A small contrastive audio-text model, trained from scratch.
Model: 6.35M parameters, waveform 16khz input, encoder arch transformer, encoder norm layernorm, encoder activation quick_gelu, encoder layers 12, encoder width 192, text encoder width 128, text encoder layers 8, text encoder activation silu.
Training: 5400 steps, batches of 256.
Data: trained on synthesized solo parts of chorales (CocoChorales), 35.4 epochs.
Rows from block 7 of the audio encoder of a small contrastive audio-text model, named by matrix and row number. Rows with one number belong to one neuron. Each number is 500 + 25 x the weight over its row's rms, rounded and kept within 0 to 999. All counts start at 0. Numbers have three digits each.
After each neuron's rows are labels from the 100 clips, of 14848, where the neuron reaches its highest value: "strongest on" is what is common among them. Only what is clearly more common there than usual is listed. The data: synthesized solo parts of chorales (CocoChorales). In brackets: how many of the 100, against the usual share in percent.
# fc1: MLP up (encoder.blocks.7.mlp.fc1.weight, 576x192), inputs 0-191
# fc2: MLP down (encoder.blocks.7.mlp.fc2.weight, 192x576, transposed), outputs 0-191

fc1.454:517501488506498478530526466497547502504546499495503497494536493462506542534542509508460479493442524515526517533509498515482516511447497476487495521506496435511506521550433499489526484491511497497498496508515541490501502479503504499481471485518471486511511483501510487511520495486508549476509507545481498495504487493481540491498505503480454505514539496482482487451494496528455459500495487498511458525506489546487448538482478525517533466488522500508527500505479477495451477469525533522485479584512578477478479514461518522466485534502477488500493508498500552516489497516568501498
fc2.454:480494573520496481495477487525429474498535479494493523484469505534511454463499529478507485515502423492496507524483488524548508473558483527492497501544491483487484544499487501500518518477453502534491514557518490524500536510482480496512508495498489532494515521530478455461492525524517483524475489483530493478524459516479503511474549436484507501483496506469533534484502529513503482488561544485469521484494511480519542464505491487539486556499484530496486494526503490491513491495516488497491508498475424489477487496484491488501534500517484517506524540479479471530505529539495483479
strongest on: tuba (46 vs 8.7); note A#3 (26 vs 10.3)

fc1.358:522512511491489490498511503493525538518516513513510527511536507506528525493492492503511472509488495523474501514527491496495538508500500471535488518505486510536512542528481484498516518532538529503485524533513501498531501496484508444486396506508502519488445516540453496524478525502478558481487504502472492527491490478463521473524518496503481465528486520488520489465523508497546481508522498491500460534474502476485472499509474573470534522477522467480537570507531493500494506467482490523506490544537471453506471492467546481484505464506434492476525520477509507499497481539507538538
fc2.358:498516479508542480466495489523448484499472454537501525503524457527496478478529517505524479462503503484486515535517506529547523485485463466489544488509493512484489529476536476539529507509470474503482526494493462515481520565489475487533545513488450509481512506518491458453522485511518487519505465519513472487534521472491454500459490447439488498479486478472521522505487533546471506481512513513540553479516525487522531478519487476501474488528502540520470514505508502485525477486548536540491486516463473561488501514514464499482495491508547505524501511499510456515499514474510508497
strongest on: note B4 (60 vs 9.3); note A#4 (35 vs 10.9); note B3 (32 vs 9.4); note F#4 (30 vs 8.2)

fc1.81:487522489449488522474497522516495504540480482503516467525509485512491527486492476491503472484512523523521543510545501508508493517464493501499523496456477506520500498533547505492549507498462491482495528499470490488570503452493475518482447491491509488478508476510445501525486495484533552523492465508509468499505562440477494477478511466525515505468522496508473525467560484519511510491489464505481513459500498492487463483506501531511546515487493485480465560448476458526510483472532490520527475535503515435530486520473505500489507497523444490526492523493488526483471501490543477523
fc2.81:475500555488484457511509439516467485494471476479509504498506513476488461487505502536526472466513508520461523509517521542495518457510462494485524469521477496481498536473492493499548487513491479519496479500510483540523495551479509499506467517508484545482494527508487467468501482498525503511485508466515504485535497501474500469486494444504455443550463484468494514516483494499452515489559499473525530487490497483493575507530466499538487462535515496507484454524494497487520479507501550529492506521481473536514497543430456513524517528473544495498540492507515487508525501516511512505
strongest on: note F4 (52 vs 9.1); note G4 (33 vs 7.4); note F3 (28 vs 3.7)

fc1.565:527446479492513513536490511451553490447489555489497497493543487528527524502536502541518490495483469532501523479487512524482467528483519537498489500471508518505529476492489517494521530525454515497546510502509524514552489481487503527472492474436499512499542512516475496501487463527507558507498531525518479506457502492521523507455497485483496453492478497463533511523514487497489448480482433472503507526470480514492476493452542486548506469486517514482504527516473480515442546534500487493512510478514523506496444510484499477506471496474486486480504471503509503452499508525526516532
fc2.565:517481472513528531486505558485473493485513483467488518460504501502444508461494461546522473489508528503511492499523538519488512535492502490521500510476518508533485513493538527452521511470460468465529569489501467533512481530444481487500477496481457481478506524529511465512528509488522533461534485522504515482515521483470479473520471480477506563496491521505515523450497480507466483469533457487527496481511534521504555517567469500539512485508506517496482491473496523523509480498501513522525471524512542548483489508474514454462508480517477507505504485500500475499492536525488482451
strongest on: note C5 (76 vs 10.3); note D5 (27 vs 8.3)

fc1.397:526517493500502520535502516508526522496520475538505489501510499469498545511533505524445462507458540496513538500518477521480524513487458483492537498511500493486533521532515511474528504474536488507511511504493504494530528497517495491508376465453480486503496517495450512504530502512525536483532491517510433497507517451478507504476522518519478469462495503488483502453493497521468469502466490535498475501528498541473527510478504534516473509502505520502506562500466489495452496441488530533494477561489523477477467481496465467482496504497456505515481494479491494496489481515529491524
fc2.397:487497522489494462496489514512455462516508483495483523507495506528493464465527521494509468504502461477511521539497498541528492472520480496480506473527483498476494526468481512472525507520462503548477488527499504546501535553499496470505499537480490560496504510577478467484503505479536484518506495477510490502556461489453496467469528439478490484516474504469524537477513519498518510482564542475480547497498517512518517462522460463540507493514493487480509459529542528473522486516518531510511479539465444520478522509456489493511504479496504505493545513474490478511524496517537504488
strongest on: tuba (39 vs 8.7); note A#4 (29 vs 10.9); note G3 (27 vs 6.3); note D#3 (25 vs 2.5)

fc1.498:543510486501507513496522525471542472485513507543521517475496519500488518501524517508520467448526536460457534511510507514480469467501479511526503474453496515506491509518531502506516500528516503470536527455498487499501477542490513441555480409506453509472492468500499494490493469497518532515512497551505540493495480458536466455509486506454498517549521511491513513492480485524568517499431475527538486517491471495495475472496505511463526528482526502511502466456479506509494498532498528524494509491500501519515503532527537511490483497491551491503482552473504462489498490503522484492
fc2.498:485497483520458499442485485488486468520512453459522510534492518531496466491470509486531489524526490530507485509505491572532542514456517513520531554515480496527479534511541494505529501502420502524530524481472482478463505460473466549504517541535534485455508515474530506482482530522483474503454540512531474480541484519478492546478514448524485529449477476474486489479480519526471496472529497449484515492505522494523499469518483490524507501476492505516477523509490499501507508505525494506480525527449495500492461525490452502509487528509495508503500536495493522493496498513467501469
strongest on: tuba (35 vs 8.7); note D#4 (34 vs 11.1); note G4 (27 vs 7.4)

fc1.129:520515481498486528503513542478563525521554503514496522522506473473522483481519489470541494452482505504465501474524511512506533508499476462488470540475509488508502510560481487497528490531544454475535502486522541451495474450511488541493505501496503536490527470521477485497494507481518506498500509504487444489531527458521499509501493537482512524523496513493475494470502487495538455502482505477433521513479515501506468491509491509494548462485519502493529506482511527470502519562519469487509490569496543437532474494469514488501528484536485519513502541469469548518524517506513506515
fc2.129:504497543515480499481467441508467485480530451491510516482477520535506469530507535508500500542516488528492491521497473540524467447457467537486549498532478510490493538479527484530541504493511515520501480498518472504462479552478493483470517530514455502474489497491501495484527510489483493567495467525523477507542499529504459519463495441504520532457489478442535522532483510546483541485488521514515518480487458488536525500506491496501511545507494523502509487535457483449530488498519558492457503523467465481454499497471498491514485523511524481500514506516516499497501501493490492485
strongest on: note C#4 (44 vs 11.9); note C#5 (41 vs 9.9); cello (28 vs 9.8); note A#3 (27 vs 10.3)

fc1.333:527476469525528539510475544497516498495504533479494512455514506467525507455534482486487469446504489512447492483492499513467465518495521474515481525484515543548537484519498538509505507495507506465533509487512509519503462526475499477467489461489470483471520501540501462495508504534512528493525498526493491496490517455498538494479478500491477514508502546462504536490508556490497468500508463521475485526498488498487534553459540554490467500505545527498508491487517494507469496520502463511529459500511531548471515498496519464495479441513485517448480527498447509432479515521517522495
fc2.333:484495489481474484502518502455492486517481491502488533504522540507454510431488514512498467482479530460484498505552498563528472496467535514501502528520552454509468540519526490478512554497500508494494509467489489523515514527479484522542488530513507454502520476534479523477493471451543503506505509442543485522507449485469520503515498486510544514493537504481511494481474464506492502529519485508474495480491506529453516498545450490505488481496464523513496466468512479512504548496465492514466529492463471518500497505462496468504559499505492487468458499515533457523482531517526498488
strongest on: note E5 (55 vs 7.6); note B4 (55 vs 9.3); violin (38 vs 13.9)

fc1.487:491489499482502529496514517508520509499565483516515511487490468483518547507511498510512452487476526513488507496535509521534534503511525514481477527526518510529510510517476483505524513530503453492510531521497503548566528542524495485482464482482461507478500509495443479489529488489493521491497499496483468502523520407489491495508517508467490537491501497478500489452525509538491450498500529482500505520497473508472463466507500568475554514483534502474523512469503474541513506527490484520515467579486530460517453467474549492468507515488500501514513520476499495499458472494532503539
fc2.487:518531518507520518479491472540444502518481462488524536509496499529494444482511531504495492494483450527482499536491490519529474491498471482508544479488455489493478501463489492502529489502487528497519507503503495496480516527482469465545499514511481523488507529516492458462505501526484496543502483513525504504550515510474477509465531442484457479476488484453536514500489498518510500477584509512482566484503483506542585491525472481491502516524486525506471498523488501477539480516517546522452500539493486505472527527443457492503502519485499489519532529483493515503505548496511483485
strongest on: note B4 (54 vs 9.3); note C#5 (36 vs 9.9); note A#4 (33 vs 10.9); note B3 (30 vs 9.4)

fc1.308:537483491495508503541524500503497459471530505510449524488549494530462541459498491541510526469520500534502510512519562527490478501484494531494495451514512510484503497545494521500503524446482554522540504486452481522478487484490461545485483481495466515486521459492474501492456463443518499524489436502555488540474512504516497508496460545498509518479456516522513547487475500486496471499448499530528535493491482511492490491504519514526520483466478507477493491504526509491483491514474478507502477482501530486517498563478514521486476496492509474489522454578496490500487504506515503484
fc2.308:473512481515468515502516510514474486532513494463533505490464552449529449511497503468507492490517538473486489516471454497532525502490525451532494532506511483481498523547509455492517486499512465473477501520537490537477528509497524468486488534526497495509485532515536493544494492503490491492521501510432508431511489448454511505507489480513462539503505505479478473482500512492519498496502520503465476524548508502491517557540472522483468535546488489514475494478528497504517473490485508529520489541456490532500538502558493487507530474510512531499526527464488472538477459526475508527
strongest on: note D#4 (79 vs 11.1); clarinet (45 vs 8.8); note C#4 (29 vs 11.9)

fc1.510:525505483472511487527466529513508511481489509531490509460480522526522463496493506471489491498504485511492485553545554460511475511462484533515471507494508493532500457510487539509492539479470524497501515493492498535507495513457487532508459476485535491478473464514489476493457517488517528474538501472484478522502525527507482512450471451495469480449464556547490531528491538524483505481495527454518526467508511464486509497489530469469543469513502526492508499533520482501561501477496494512541479476461497517507469474507464502487499472471518478536492551492491486507552538540530476500
fc2.510:463491547530488524510529481491546461524484523479497478526552486454500526486505487497535518467499511493527514460491481486481482470553472500433524454499489490471500505494459515503495513516536494520487450529507507479499492513517517486503521500517472505481507538493505516484499505513494498522481501514504539492498469457492508484510523515535538505559526494495464499500538505481510476540514475561468517494519452520500507504482500533519455512497499493511502474476493509511459492562518490483484521500530489522497512557501504510534487519518463533448516450540470519501475427467480538475
strongest on: note F5 (60 vs 8.4); trumpet (40 vs 8.2); note G5 (27 vs 6.4)

fc1.475:531505513533508539481479483485514526500479514464471517473460494535512503561516526493548455499491510483506496506526497515467458471504482536484485526525490510531460501531522522505495504467464507482525500516514462481534446472456470475470486503509513462484464478483522532451511512499508517523481535545517521518503464551549503509504499504456514503491517494495552490507508518511559495519458488511513513505454459466516462537496540495503481505501520493528482481475514490507481510485503488473478498479511469423461515511470531515527523492532487499492428475507506504484503481532501469513
fc2.475:479520477514471486484500519490519462489568466509501517523502518517489445474525514503517489522585480498457479488506515539514526517438496519517488500522521500481484510515529486485483486514488518511534519474470461484430474510484501472534514514523516510498490479522506508483487489484495481538499481492515504472505496473433498529481457440561514538470462496479488519494447515543489484473517494489467529494500484547517516491528489475473514503508506506525504459514527538500520496537508527489519470506430477517494495517549501500517462491522534512492518529545518515509511493492470521488
strongest on: note D#4 (67 vs 11.1); note F4 (51 vs 9.1); trombone (27 vs 7.3); instrument: viola (25 vs 8.3)

fc1.291:509502515453465487484499524483528522522508502548511482479528524494485533520524515516477464490470504503550504514521481521484481488460467508491516503501514481530522525512508499509549488504479482489499502492502512481502511443476527498469408478460449444501507481481515504500532494492524577476482502563514436488513536481506523507513502525478481463488500492493490488495495491523501435486464495501513466493465493511487455547486467520474472514513550518507510527458499517500448486496500508490535483519500551506514463496483462516494462513510493495510471513497473533503530541502505485523
fc2.291:501498568487505467504512479503478504484539487475485507535466517524503459460510531505507500539504495481479472513484510558525482471533478518480519473520470494469470503506473482511530516503474515544514511530495475513458471551489477515498483524487487523498495492533477469469491518495536479516518508469541494486515449509447490494470521438522489501501464502462516531475483499538509537481555536490499495485484491482528536472522491448534496499503486500504502442529491506463521495526540478497468496529466444488479494507468509492543522512538496528494552532492477453513503510530518498484
strongest on: tuba (47 vs 8.7); note A#3 (38 vs 10.3); note C4 (38 vs 10.9); note D#3 (28 vs 2.5)

fc1.134:549490547487490540513488501499577509487552506512501507489536499440506534514548516508488489457437527500479525534520479531493499497479506466508504487480502497494550505583484499507521490517519495488492516482515497494507501453476537531496417505523495492516502468524510456516470527476503504502471489510444529508490537461462505509500507511475472480486505508489494501474508480485543522510447487482494444492495498502507490503490502524531512493466522479526514502482489488504474501494498487488520470536516543491485501483458537509503515511504417477502502526460467494481493499481536505495
fc2.134:484500526500497482510506500526455457501513473466494543502521517567499441469512532467535501527525495503499489529506533541511532474508479494487536483507492495500478519486499445503540513492455485525489493506505510530511517513484494533526553517494473470459518511506510475480495513477527524526491475463549481480501459512461454519469529432516502517477478506477523509505505498537474476482526522541509531500504504481521526462503471436519483533519516526522473506504480496492513481447528497487476514468474470507502481529484459479526533477487573504494529518515517477525485519522500478469
strongest on: tuba (59 vs 8.7); note D3 (48 vs 2.3)

fc1.115:544498490472520535536501497487546544506534514484508486513518505537513523474518509493498463487472482540482520525543492492489449495484505553483469500471482499513513512514469514487524496508533484550495495472528490525523513495487513459490449504542471520513472481523481512467532474506487500479496500491507497477475526481456516450556524524454502579515509511482500509507524521486539500479466487494465522511473518468503458524489504496509451531486469474497559520487522528482510474560499481480479486459510529535516501489501493490515478482529446524456468519485493544520511481508508491530
fc2.115:483524478510487476470463486511460465526526477550475540508501482522513480552523525508507512515515507481511496508506493563529517485445501508487532488519523513473491522531541499513510504516476503530509506489457471481468489465488495502555509502494477492484525502504522517501496496506508491539516505514522469491487503507472471539435495433514486492420472481441511533484469521540485510492537494495514525497496508515527513465495466463500527531493495537518471484514471510497529486494528523540496488553440473489497461504526511479532490511518545475474492495512489445499519490493458523479
strongest on: note C#4 (71 vs 11.9); trombone (43 vs 7.3); note C#5 (27 vs 9.9)

fc1.114:511505491477469586527484557539517522482583507466478469503510515463522502472502504485460483490454515505544503507501500525498531510496485463492494532495510458490537519568479501505493467527472514509535509535512505484505490515513501537499434508521495444541507495492470468482508495504490491490474469492493444487518533479452512506477515518479498547480520498515501488514518515488511491472536480527478500511520523541486498507489492507523509509486505514469508535478487494502507495471506474510493477537489555494495459515504485490481507529495432523523492529483432541482522514512515513511
fc2.114:487476540524496442508472462516486487500499467501482582498506519540482452530511549499509494529500456513479493544518520547502517450509467532487533486527515497490486539483485521511502485495515475535506478500513480533502535541492507473513516512488470545486493496533526480457496495483492515523487478479482517495494476507501479489491531427494506486511488489440519498517461487561529500500527532515502520491486471492520535538516476487494487506533512506510510478566497517470515475477508522492510526482481459495476471493441481486515509528469532513484516507523519433527495474488484477481
strongest on: note C#4 (45 vs 11.9); note G5 (34 vs 6.4); violin (33 vs 13.9); note A5 (25 vs 2.2)

fc1.167:556518498520508484542512484508496540504491527537499500491481556491482538513499477495534512462451504535502539544513498535505481502502518488515500514508531497511562494506498499533485517469491550476483510494501518531507516439448486536493487490508514490463506462502458522510491466458490508488556487501489527490478521520580529483498477500484487503481479542474508487510494507444506509483470516470494519529505530456454503507492506508494482447512526522490517503508554449464502494501457488558501489495504520496503484481468518501461469517457506459516472486491500464502528508493529475521
fc2.167:489474474504534506486466505534498532497477460526486485465440513494479466493477492464475504523500515469497470528490505479537498505496490480522475523519517481533472518507514509508529501498479464475504516484492496493495506511494508487523465481505513488514453500473551510498484563504495473508528508463469511486529487510470458525505470493482473508522489519510466494518481496536496537486485542495544477479531512483541513512563462460475489531522476511515548490494534490484575459460514511514518481476469503541517530485537490482468550483509528521556475544472491513561502495527476476481
strongest on: note F5 (48 vs 8.4); note D#5 (47 vs 8.9); note A#3 (34 vs 10.3); note C#5 (32 vs 9.9)

fc1.563:538502476540520537508516537492481477496513545504494498526542524483499518492544458541495528443472486504488547471482482535482498546481510495519493497494522517489525508524482515521527487497491523488505543496480523492503510479509513496467486524490472492481522520478473485503516433509491544488496503540497484494456536471519546519496488550468535535496490497492539520476527484454505493471469459523487505536487479501505485529472502545522501496470511511475494522465518497497429506530506473533494487538512558469461498510512500499473443488496492505449488488530454475458459514482494514493
fc2.563:424461506547499478478511496512524462476498468472475543510525492499466500464499480535514517496527491518514517500516521551500512465497466571487501473510455490487477529515503508511514481486493466546543492496503450481525476520475478483527524454514447521480513515516533488488501525503486494526458488527521508495524486487501457527513510499494545514502473483464504511498465481504485476494532478544502535484482485471561493498536488509530529483471501477513520510489494523481512476523500488486548513496489503496486503530525474500507517547561485525488530450558500513510489469471445507500
strongest on: note B4 (63 vs 9.3); note C#5 (61 vs 9.9); horn (36 vs 6.9)

fc1.221:551522488487462529503510511507559525506584488516512547469500485490515555478527518502478455493450511506514509509514510523501500503466499512515501516493477484548506510554482481511525507492511475491498504473504523499549502478516521498464451483509453518479523499524466482489512483487522557470499512532475475490517487433525497456518515505456501506491482520477503459455520502524523477464467478498514490522512514519496456495508490550506503537481502525500527556478484496482476498528466505509507458566506511443499495500482526500519479502507450492503483481494500509490485473533525526526
fc2.221:492494509501505503495476446493437468489503491521503511523471518539481450461507533492518467508511489503486474544478496519527473464533478487504534489513505506490469512489496475511533501506448532528531526542498480530475509529486477488529520524519500495496484510515496479453522514523502505525510461503545495472536520517478463487470492438485485539464497504454541539471508522509516515469541528501471542478487495500537541486510497474506522521521498530521454478536497525484518475511518562524470503517455458541487490537456484492501496512484528502504541535486476503513478549505494472468
strongest on: note B4 (60 vs 9.3); note C#5 (43 vs 9.9); note A#4 (38 vs 10.9); note B3 (37 vs 9.4)

fc1.14:509469468481511522515458499497506489485516490537470519489542509504469536478520496513463488494480473507467493495520537507461463520465543516488488474527517486540501471482476536511541551514459519508549509526448495545552514485501515538479470475494490474473475457482453485522474486498528483482496504487500511553471492470501488498467492512478476497476465520492529549493458514506494497499465473505560477515484467495499489480489501494514500511468512525495544501530535499474526555484508514491504478516513495503534521498487478464460509456496488495495477533543484457479496552556536499510
fc2.14:496541491497460457480493483506478500540469524506537505516460523520531464495494493506519518558481482525519524491461485531526544515487499500478530515505520474470510535481473494523488501497500494506482494499528510513460553474486518543509552566464527520497523537515483535535527471473453496515533508491482501444480495519502463501481522441511508481498493472478521439498513484498487480494517532474460528473510532499472504494509451472524504496535512491502460523511494469517504508457520519502491534501444481491512479486516506486514503542488494460503537484455527469544521471498474482473
strongest on: note F4 (39 vs 9.1); note D#4 (39 vs 11.1); note E4 (37 vs 8.5); note G4 (36 vs 7.4)

fc1.147:496493504520507549499540491488488539489494501495466495472490504488482519475500494495544501494501504505523503527471520516498516483492480508480488521498495510523523520514526521512544518459536510481489511480476468468505482459454460463501513528510541460473466497484519500454469517484484532546495518512509544503520495540530462536515477548435523468536519502506536490526479491511583501523491494533546476500478482498508479496511495510501471502477525502515484509488496482503443499516501505524492524507528508402487529548518526502459496483546493501501480487475484565475463491512515481517
fc2.147:484524464510461465478502486522486437529523463503539509499488539534486492470488530532498455496552506509482482491524485553518549507439503491506524502517498482486500542516509475501509495533486470516504515487515470534496508521480500504473459526516494508462523534491487470507494460485498459521487492498519477445526520431446500496491489483534489510477476495471507485493486531513447492466474477483475521515520498534488500487503482507514494496511516506513464523502498533509529483534498547510507498521448484571531481530531436495500493488509537506499496514530538483481492489509455539468
strongest on: note E5 (38 vs 7.6); note D#5 (38 vs 8.9); note E4 (37 vs 8.5); note D#4 (36 vs 11.1)

fc1.238:499481485515472519483520560479539526506507489486494491488513507502515565455486503495548477490488514511512504516565514533484495508498514509503496538479472484513494505501495494490525522477490447463511500553526517500538513482511488499463474528497489472471518524513465493518541506479505519501494486525487458492529512471499499475511485500474512481479476529515489486447545480492471491490497511499522467493495474489492538527478508511538579505473516466483507528500466472530480514450475506535526461524510488446509474462447548505507515488523464498504440516496486481469459474506554521547
fc2.238:475544543492516487496508479520438472492514479533490518497512515515497436484501526494549509508528449489453517498500525557533541468516469464479542482527477488466484521490484494517509500510453501509508493508469478510490523531485504491557479529481519539468522502485514454462509518505497519534497503488508501475493523509442479507478490449517469514500495494436535521509488485542525512487526485506493509474495507497535504499521462479487466485534514522517487502513475495495524455494513565520525499508473454546478537536512452496478498498507526502506547513496546483507518510501475524481
strongest on: note B4 (55 vs 9.3); note C#5 (47 vs 9.9)

fc1.119:513538499485512530505502569495558501533551518495517489519507528492507500531520515519463454489452535516510492491508488506500511504458492522499497527494508479502490500510449502527524504529485502487488489490495484478623534497478500468496472454521485499533536463494462495497508503522505516468483453513507488485540517453493507495513466506452492534456527494522506521484488485519496463489453477476468501498505490538498502493484484525515534546498518515552525544484509517527470456519492481516516454482465509536496528488511500482477499502521489469502487520467496512487509494523550487521
fc2.119:481485497498484471495483503507455493509503471489481543524468501504518457457519550508517497505507477499482510511496512563544447451501495504520534506545491519475493507519532478500527503496490506544534481503492486529463501512491472504518494492482487526461518546492472484468481505517495501560502501481541443483539486505471476536447523420482480485448486480470511497492530516520490492489533501505494547481485495493524511485505461479503528527491500540474497469535506494482532489500521502532478524562477471458482468502450505502528532510526521497488540469500494452512497520526472495487
strongest on: note C#4 (53 vs 11.9); note D4 (39 vs 12.7); note C4 (34 vs 10.9)

fc1.130:491499485518453553514537582505493516503516511499494501503510541542515503447508498493484464484447514518513469495521504509463538537490514522512483527495503493512500502439483503483541493505485487466540511506505507490542516471529503529453454526518483477497493500482462486475508491508516556495506488515505415494536543483517506481523525492500486518471506505495504461463523492510512485497484511533507481506503465498473483517472485530502532529463520504508514569493471478511458501512478500536492500541544534502513483514477550530495473482498436498494488502480453472492495516504522472522
fc2.130:454507520508492484473485458524463453513540479524523540501490497522491482480510524483494474512519460496481494539501515559523493459488452493478511499520503471489468559512495519524512494511462514511494515510510472503498532531483493445528531480507509527470511494514505489441503530495502478545467491504513498472536486538495464519499522424492502518517493487438539515499437501510526516476517510494493503477491498482521511477528473476495524519521522529527483489545525524491524476501518544474487504507439440533468501549480455493514497511507535514499536544488519481502498502513495492484
strongest on: note B4 (42 vs 9.3); note B3 (38 vs 9.4); note C#4 (38 vs 11.9); note C#5 (36 vs 9.9)

fc1.284:504490490513497528521511561507524504522523516489502467492489477520514484445493505463502455511530481517491475482489514471499496496479469545503480485469489497523506517503441496505496532537515507487513479466533503500500532451518528449514481499532479516486509450526489528493498479500505469423502506519510453503503495483478517482548473536461524548533510504509489501520506481487476467493509500484496527492471531492488445489497474501468515539493519474513542495494530533494493496582491487492512533456521568557513516509499547522483517491527523508524479525466486544508488500518508489539
fc2.284:477524484520486488463449442494490491500548472525504561496471499521499502581486523523495511494488489523501502496530490554512524479481490488510534513544503521498471522556505490544501492482496481524530516488485473490467470494502494507523503491514481485486516498471539481477503509516486540559495500504522483492506507516503453526451495418532487512418480449448511521493462510537484528488489492521518511506509505485525499488521475512503494497498497529529501496505469475495521490503529522518490486561443478480480440503488498478505501530511515480477483504508522456494520482486471503502
strongest on: note C#4 (81 vs 11.9); tuba (31 vs 8.7)

fc1.293:520520506500496520518479580479512501528521516486535513533482470548497542459489470454512478451484478516517513506503479477518501499528502499505487474472498490514510487544496507468492508530511486463486482532517511485505478478545477483510487436481460513514515487518505490461511494512537504463505468502512441507488528470521497535523481499513536594478542501501482491531552522511483482491523505486452533536499536507468450482515476471480531495493503493492510528489499515467477505564505488506514488492512542465519492482542519504498497471520508484493497504478494556509485542506486488538
fc2.293:490501490541486477481467460480473489479471467513516531478496518528490473567498547533486518531493508516505522533502486554498483460487466481478530536545495517502467509476520502502511504472525517527531505461461482501477481519481506498499507539523509502482488496516521499500474507528461531562475523520523484496555486514489477522463526448484457493460495462458505504479465501549501544492526518501514501486486466501547549508520482499525513494498478508501512458540511468479531482519525529503477505562454482461473509521499508490502471548483454471515485482498513490521505473496516484479
strongest on: note C#5 (68 vs 9.9); note B4 (60 vs 9.3); oboe (48 vs 8); note A#4 (30 vs 10.9)

fc1.361:517491481476508543499450499498506480496493504531465522473531488518481531454515507508455467472472487511446497499517551523467444514474534498484500499517488497542503462484490548505525535504472548507511488477457493525526511515487504511484464453478480464489521462502467503520515499508539503469484499489495529557469483487490491488451506486466459512502473513503540532506482510509496515509481460480548482494454469487516541509495497499508490492462514530509549506526504494469511563504513502490489469502501488544521509485461494471470510477533469484476466518545492478480527552532541506495
fc2.361:513523483544491482449515521487519516554507523481549500513437500509513499509505495522557514537490506529525514478450449516515513518463522498521514507499515482465510548507485452515461477519492469494489513484529540523473517485493517525496521551497544518525488513523492541508512457491433507531529527506475479445494514521492499494499530466497514462484506463474523423524492501505510493489539540493479509525495518497493482472504453468523501500521495490517520498522489485482473514503495528562469524500481465473491506483500499504480493516482492470525524469461527501526502476482468454494
strongest on: note F4 (95 vs 9.1); note D#4 (79 vs 11.1); viola (61 vs 8.3); note G4 (25 vs 7.4)

fc1.537:526459451501546503527471522500498518450481518531488491483500526502503495462528461534490525513476459541501551506492530488493510549480514518559460550488506522515520454483454522516506477469468504448523517497495519491502509513467511533486509493437486486493508490509504468520490500488502544485541544510493519490494526479514518486497482492506498523498482533501496507496490510471455467451476498468499514520506539466477525528466552507497529491527547492478503492462507496490518506476494461555548473508494549525488478493506518512500449503474486501512523477484482474466537504465523502537
fc2.537:478552501530466482462523482468509497539502521546532508524451492504506487540515538486535514524520480494492546501516429545557496497526537474529533491541539473495526511495488454514459515483505538530473508514494472493496509488496455477551499535546551495508461485508475526478488458457479496512500477481497493475478471513495556494486522514492497479485523505483506447481479512506523481516504548520490529523531507492472492495493497481488484490498486520496506473517553481459487524500460519518460528492473440474495519500489473494461498506477513468507487500513511506504505460505501472509
strongest on: note F5 (85 vs 8.4); violin (74 vs 13.9); note D#5 (27 vs 8.9)

fc1.27:499457451474504498564457509492517494447486518477483519472517522483474487465496462536494473467472481488488503483513545495500499526485520503505469489491521475512481466532508515501512538520493504472495508509462533545576525495493517519501438491482499496481530513509489484539463502509525479477548472455499470530474497486485504487485479490524492518443469521482499546544516478498451521494490449481511494515473537474480507487477534472519498495505484498458544503516532488514533530506470459514545484472490534537528483468471474475480509482503513468495496500490511478490536517500533535509
fc2.27:459522480492480480498492502474496469544509483469554472510477529479491497489467499538526503510516490457497490476480482538497572493505547482481512495475497464477496554488524439518468513508498513479447516546477512514492535481496547466496548502497462511494531487518526506524502476502465488508481509517478482465482558450477493478508534486517510515484507466448533454477496493479500508482550478468482513524482543502478520500491466486514531504531501489504489532524493510517518511542498528514502532553498499551499515509516469475487494508494496473514511511504555501524546482458484526482
strongest on: note F4 (40 vs 9.1); note B4 (30 vs 9.3); note C4 (28 vs 10.9)

fc1.11:496490463530509508511514554502477543483508517475479505525492522501522518511485464507528493476477521524493510460522500521500496499519484518516524526523503492492495525478516510524540508489473512480526513486495512506513517476508474534520516502494485485481544504452459504483478476510476574507523515500504427500527511476513482526487447521462526533448497512496483493506548485468493499486470478520521473512461509498462457496459532543494554493481484495465489483453520484524489477497500502560502471590515546478482502496516504543506473485438497476487467501498496490502491546484518530528
fc2.11:466488557494485474477466480535471500509526466478515511500491515504462532477469468503521496490494519517548460542515491541475529445517474506454551482490470462519460551477501500510498503507506473499477474510526497510525478539503498504528492488508494530468465513496513499501502507484488524501473485469489494471579519546514456473519519468506508515488529490454487475481489463496463538511512519492506484483490491498528511479546429539520509479502514478569466496514480530507527476529536571514470528516512454522498475525496497498513526504507480506530509509489505479511507507494490516493
strongest on: note C#5 (41 vs 9.9); note D#4 (33 vs 11.1); trumpet (27 vs 8.2)

fc1.495:567523485494530539486490527496495525494502545479507484469498511518529511584518504479483497494494508489482506530537502522494491494534491513480477507503512521519503516536465510497515527450516500491517527518512452511491476552476497460441450487504499509500473491490499485486540490540511508499488514526474589533482490477524498448494508518471456476531519530507521468489500498505595477482514496507495479482475503468492474534498493498475497529509532503498487511497503473500472508473529500506474494436509502491482525523517535516497498474458452515472487487494461532473477484537490496511
fc2.495:457477469529489452503472467512463461483522461556517542518522520508481450435547510512514495527548453481472511512504506555527556491466500488510521508536510483494493533489526502501504495507505506538500492474467480494482479487480491488549506523531488507469509498508530499467469515490500500520507478497526456467518505489480485524492506438537522527455482497453498514500479521533441489474522496517498545488520489521538493486505497462483490489527514519525483498511506524482525476502513529492521482535465465526514470518519453477513468520534544507504510526523523478494495463492466509481
strongest on: tuba (46 vs 8.7); note D#4 (42 vs 11.1); note C4 (37 vs 10.9); note D4 (37 vs 12.7)

fc1.299:534472474495530528508474521484523512503506522516504514466501500502478524486515494528519497490517473525476488498492506523474475558472527511496490490477530494557517491486497524476502532501440528475503555498495517527534504501449500519497448473477508493473483483484467504492471475486487519494510495510485470518456520516496504515474496496436491478473478529489572487519466511510492487485507494484552491508487500505511470483485504473549480475491524563514534521522510476512491545537500515532484460498519503488486494502473469475423490440490525468513475516493481483485513550562543459490
fc2.299:472522534467461444529519474523475458454492488494456503500546528497489492505468486506480530494502510507533510502535546503508556477508458485457509476510466491466490473503486527483510505472510503549510471522492451469482511470504500510481514508497461503490520529457499464551514514490535463525451498487530508526513514490516475485520490533559481502517470486509494524465501470481501498501486493512508499475501496483513523503536496521518490511459490471476462517497476552502508484478501526441516513482520507517556502534500537515532514543506464500501542466550540481515529476481464530486
strongest on: note F4 (77 vs 9.1); note G4 (72 vs 7.4); viola (32 vs 8.3)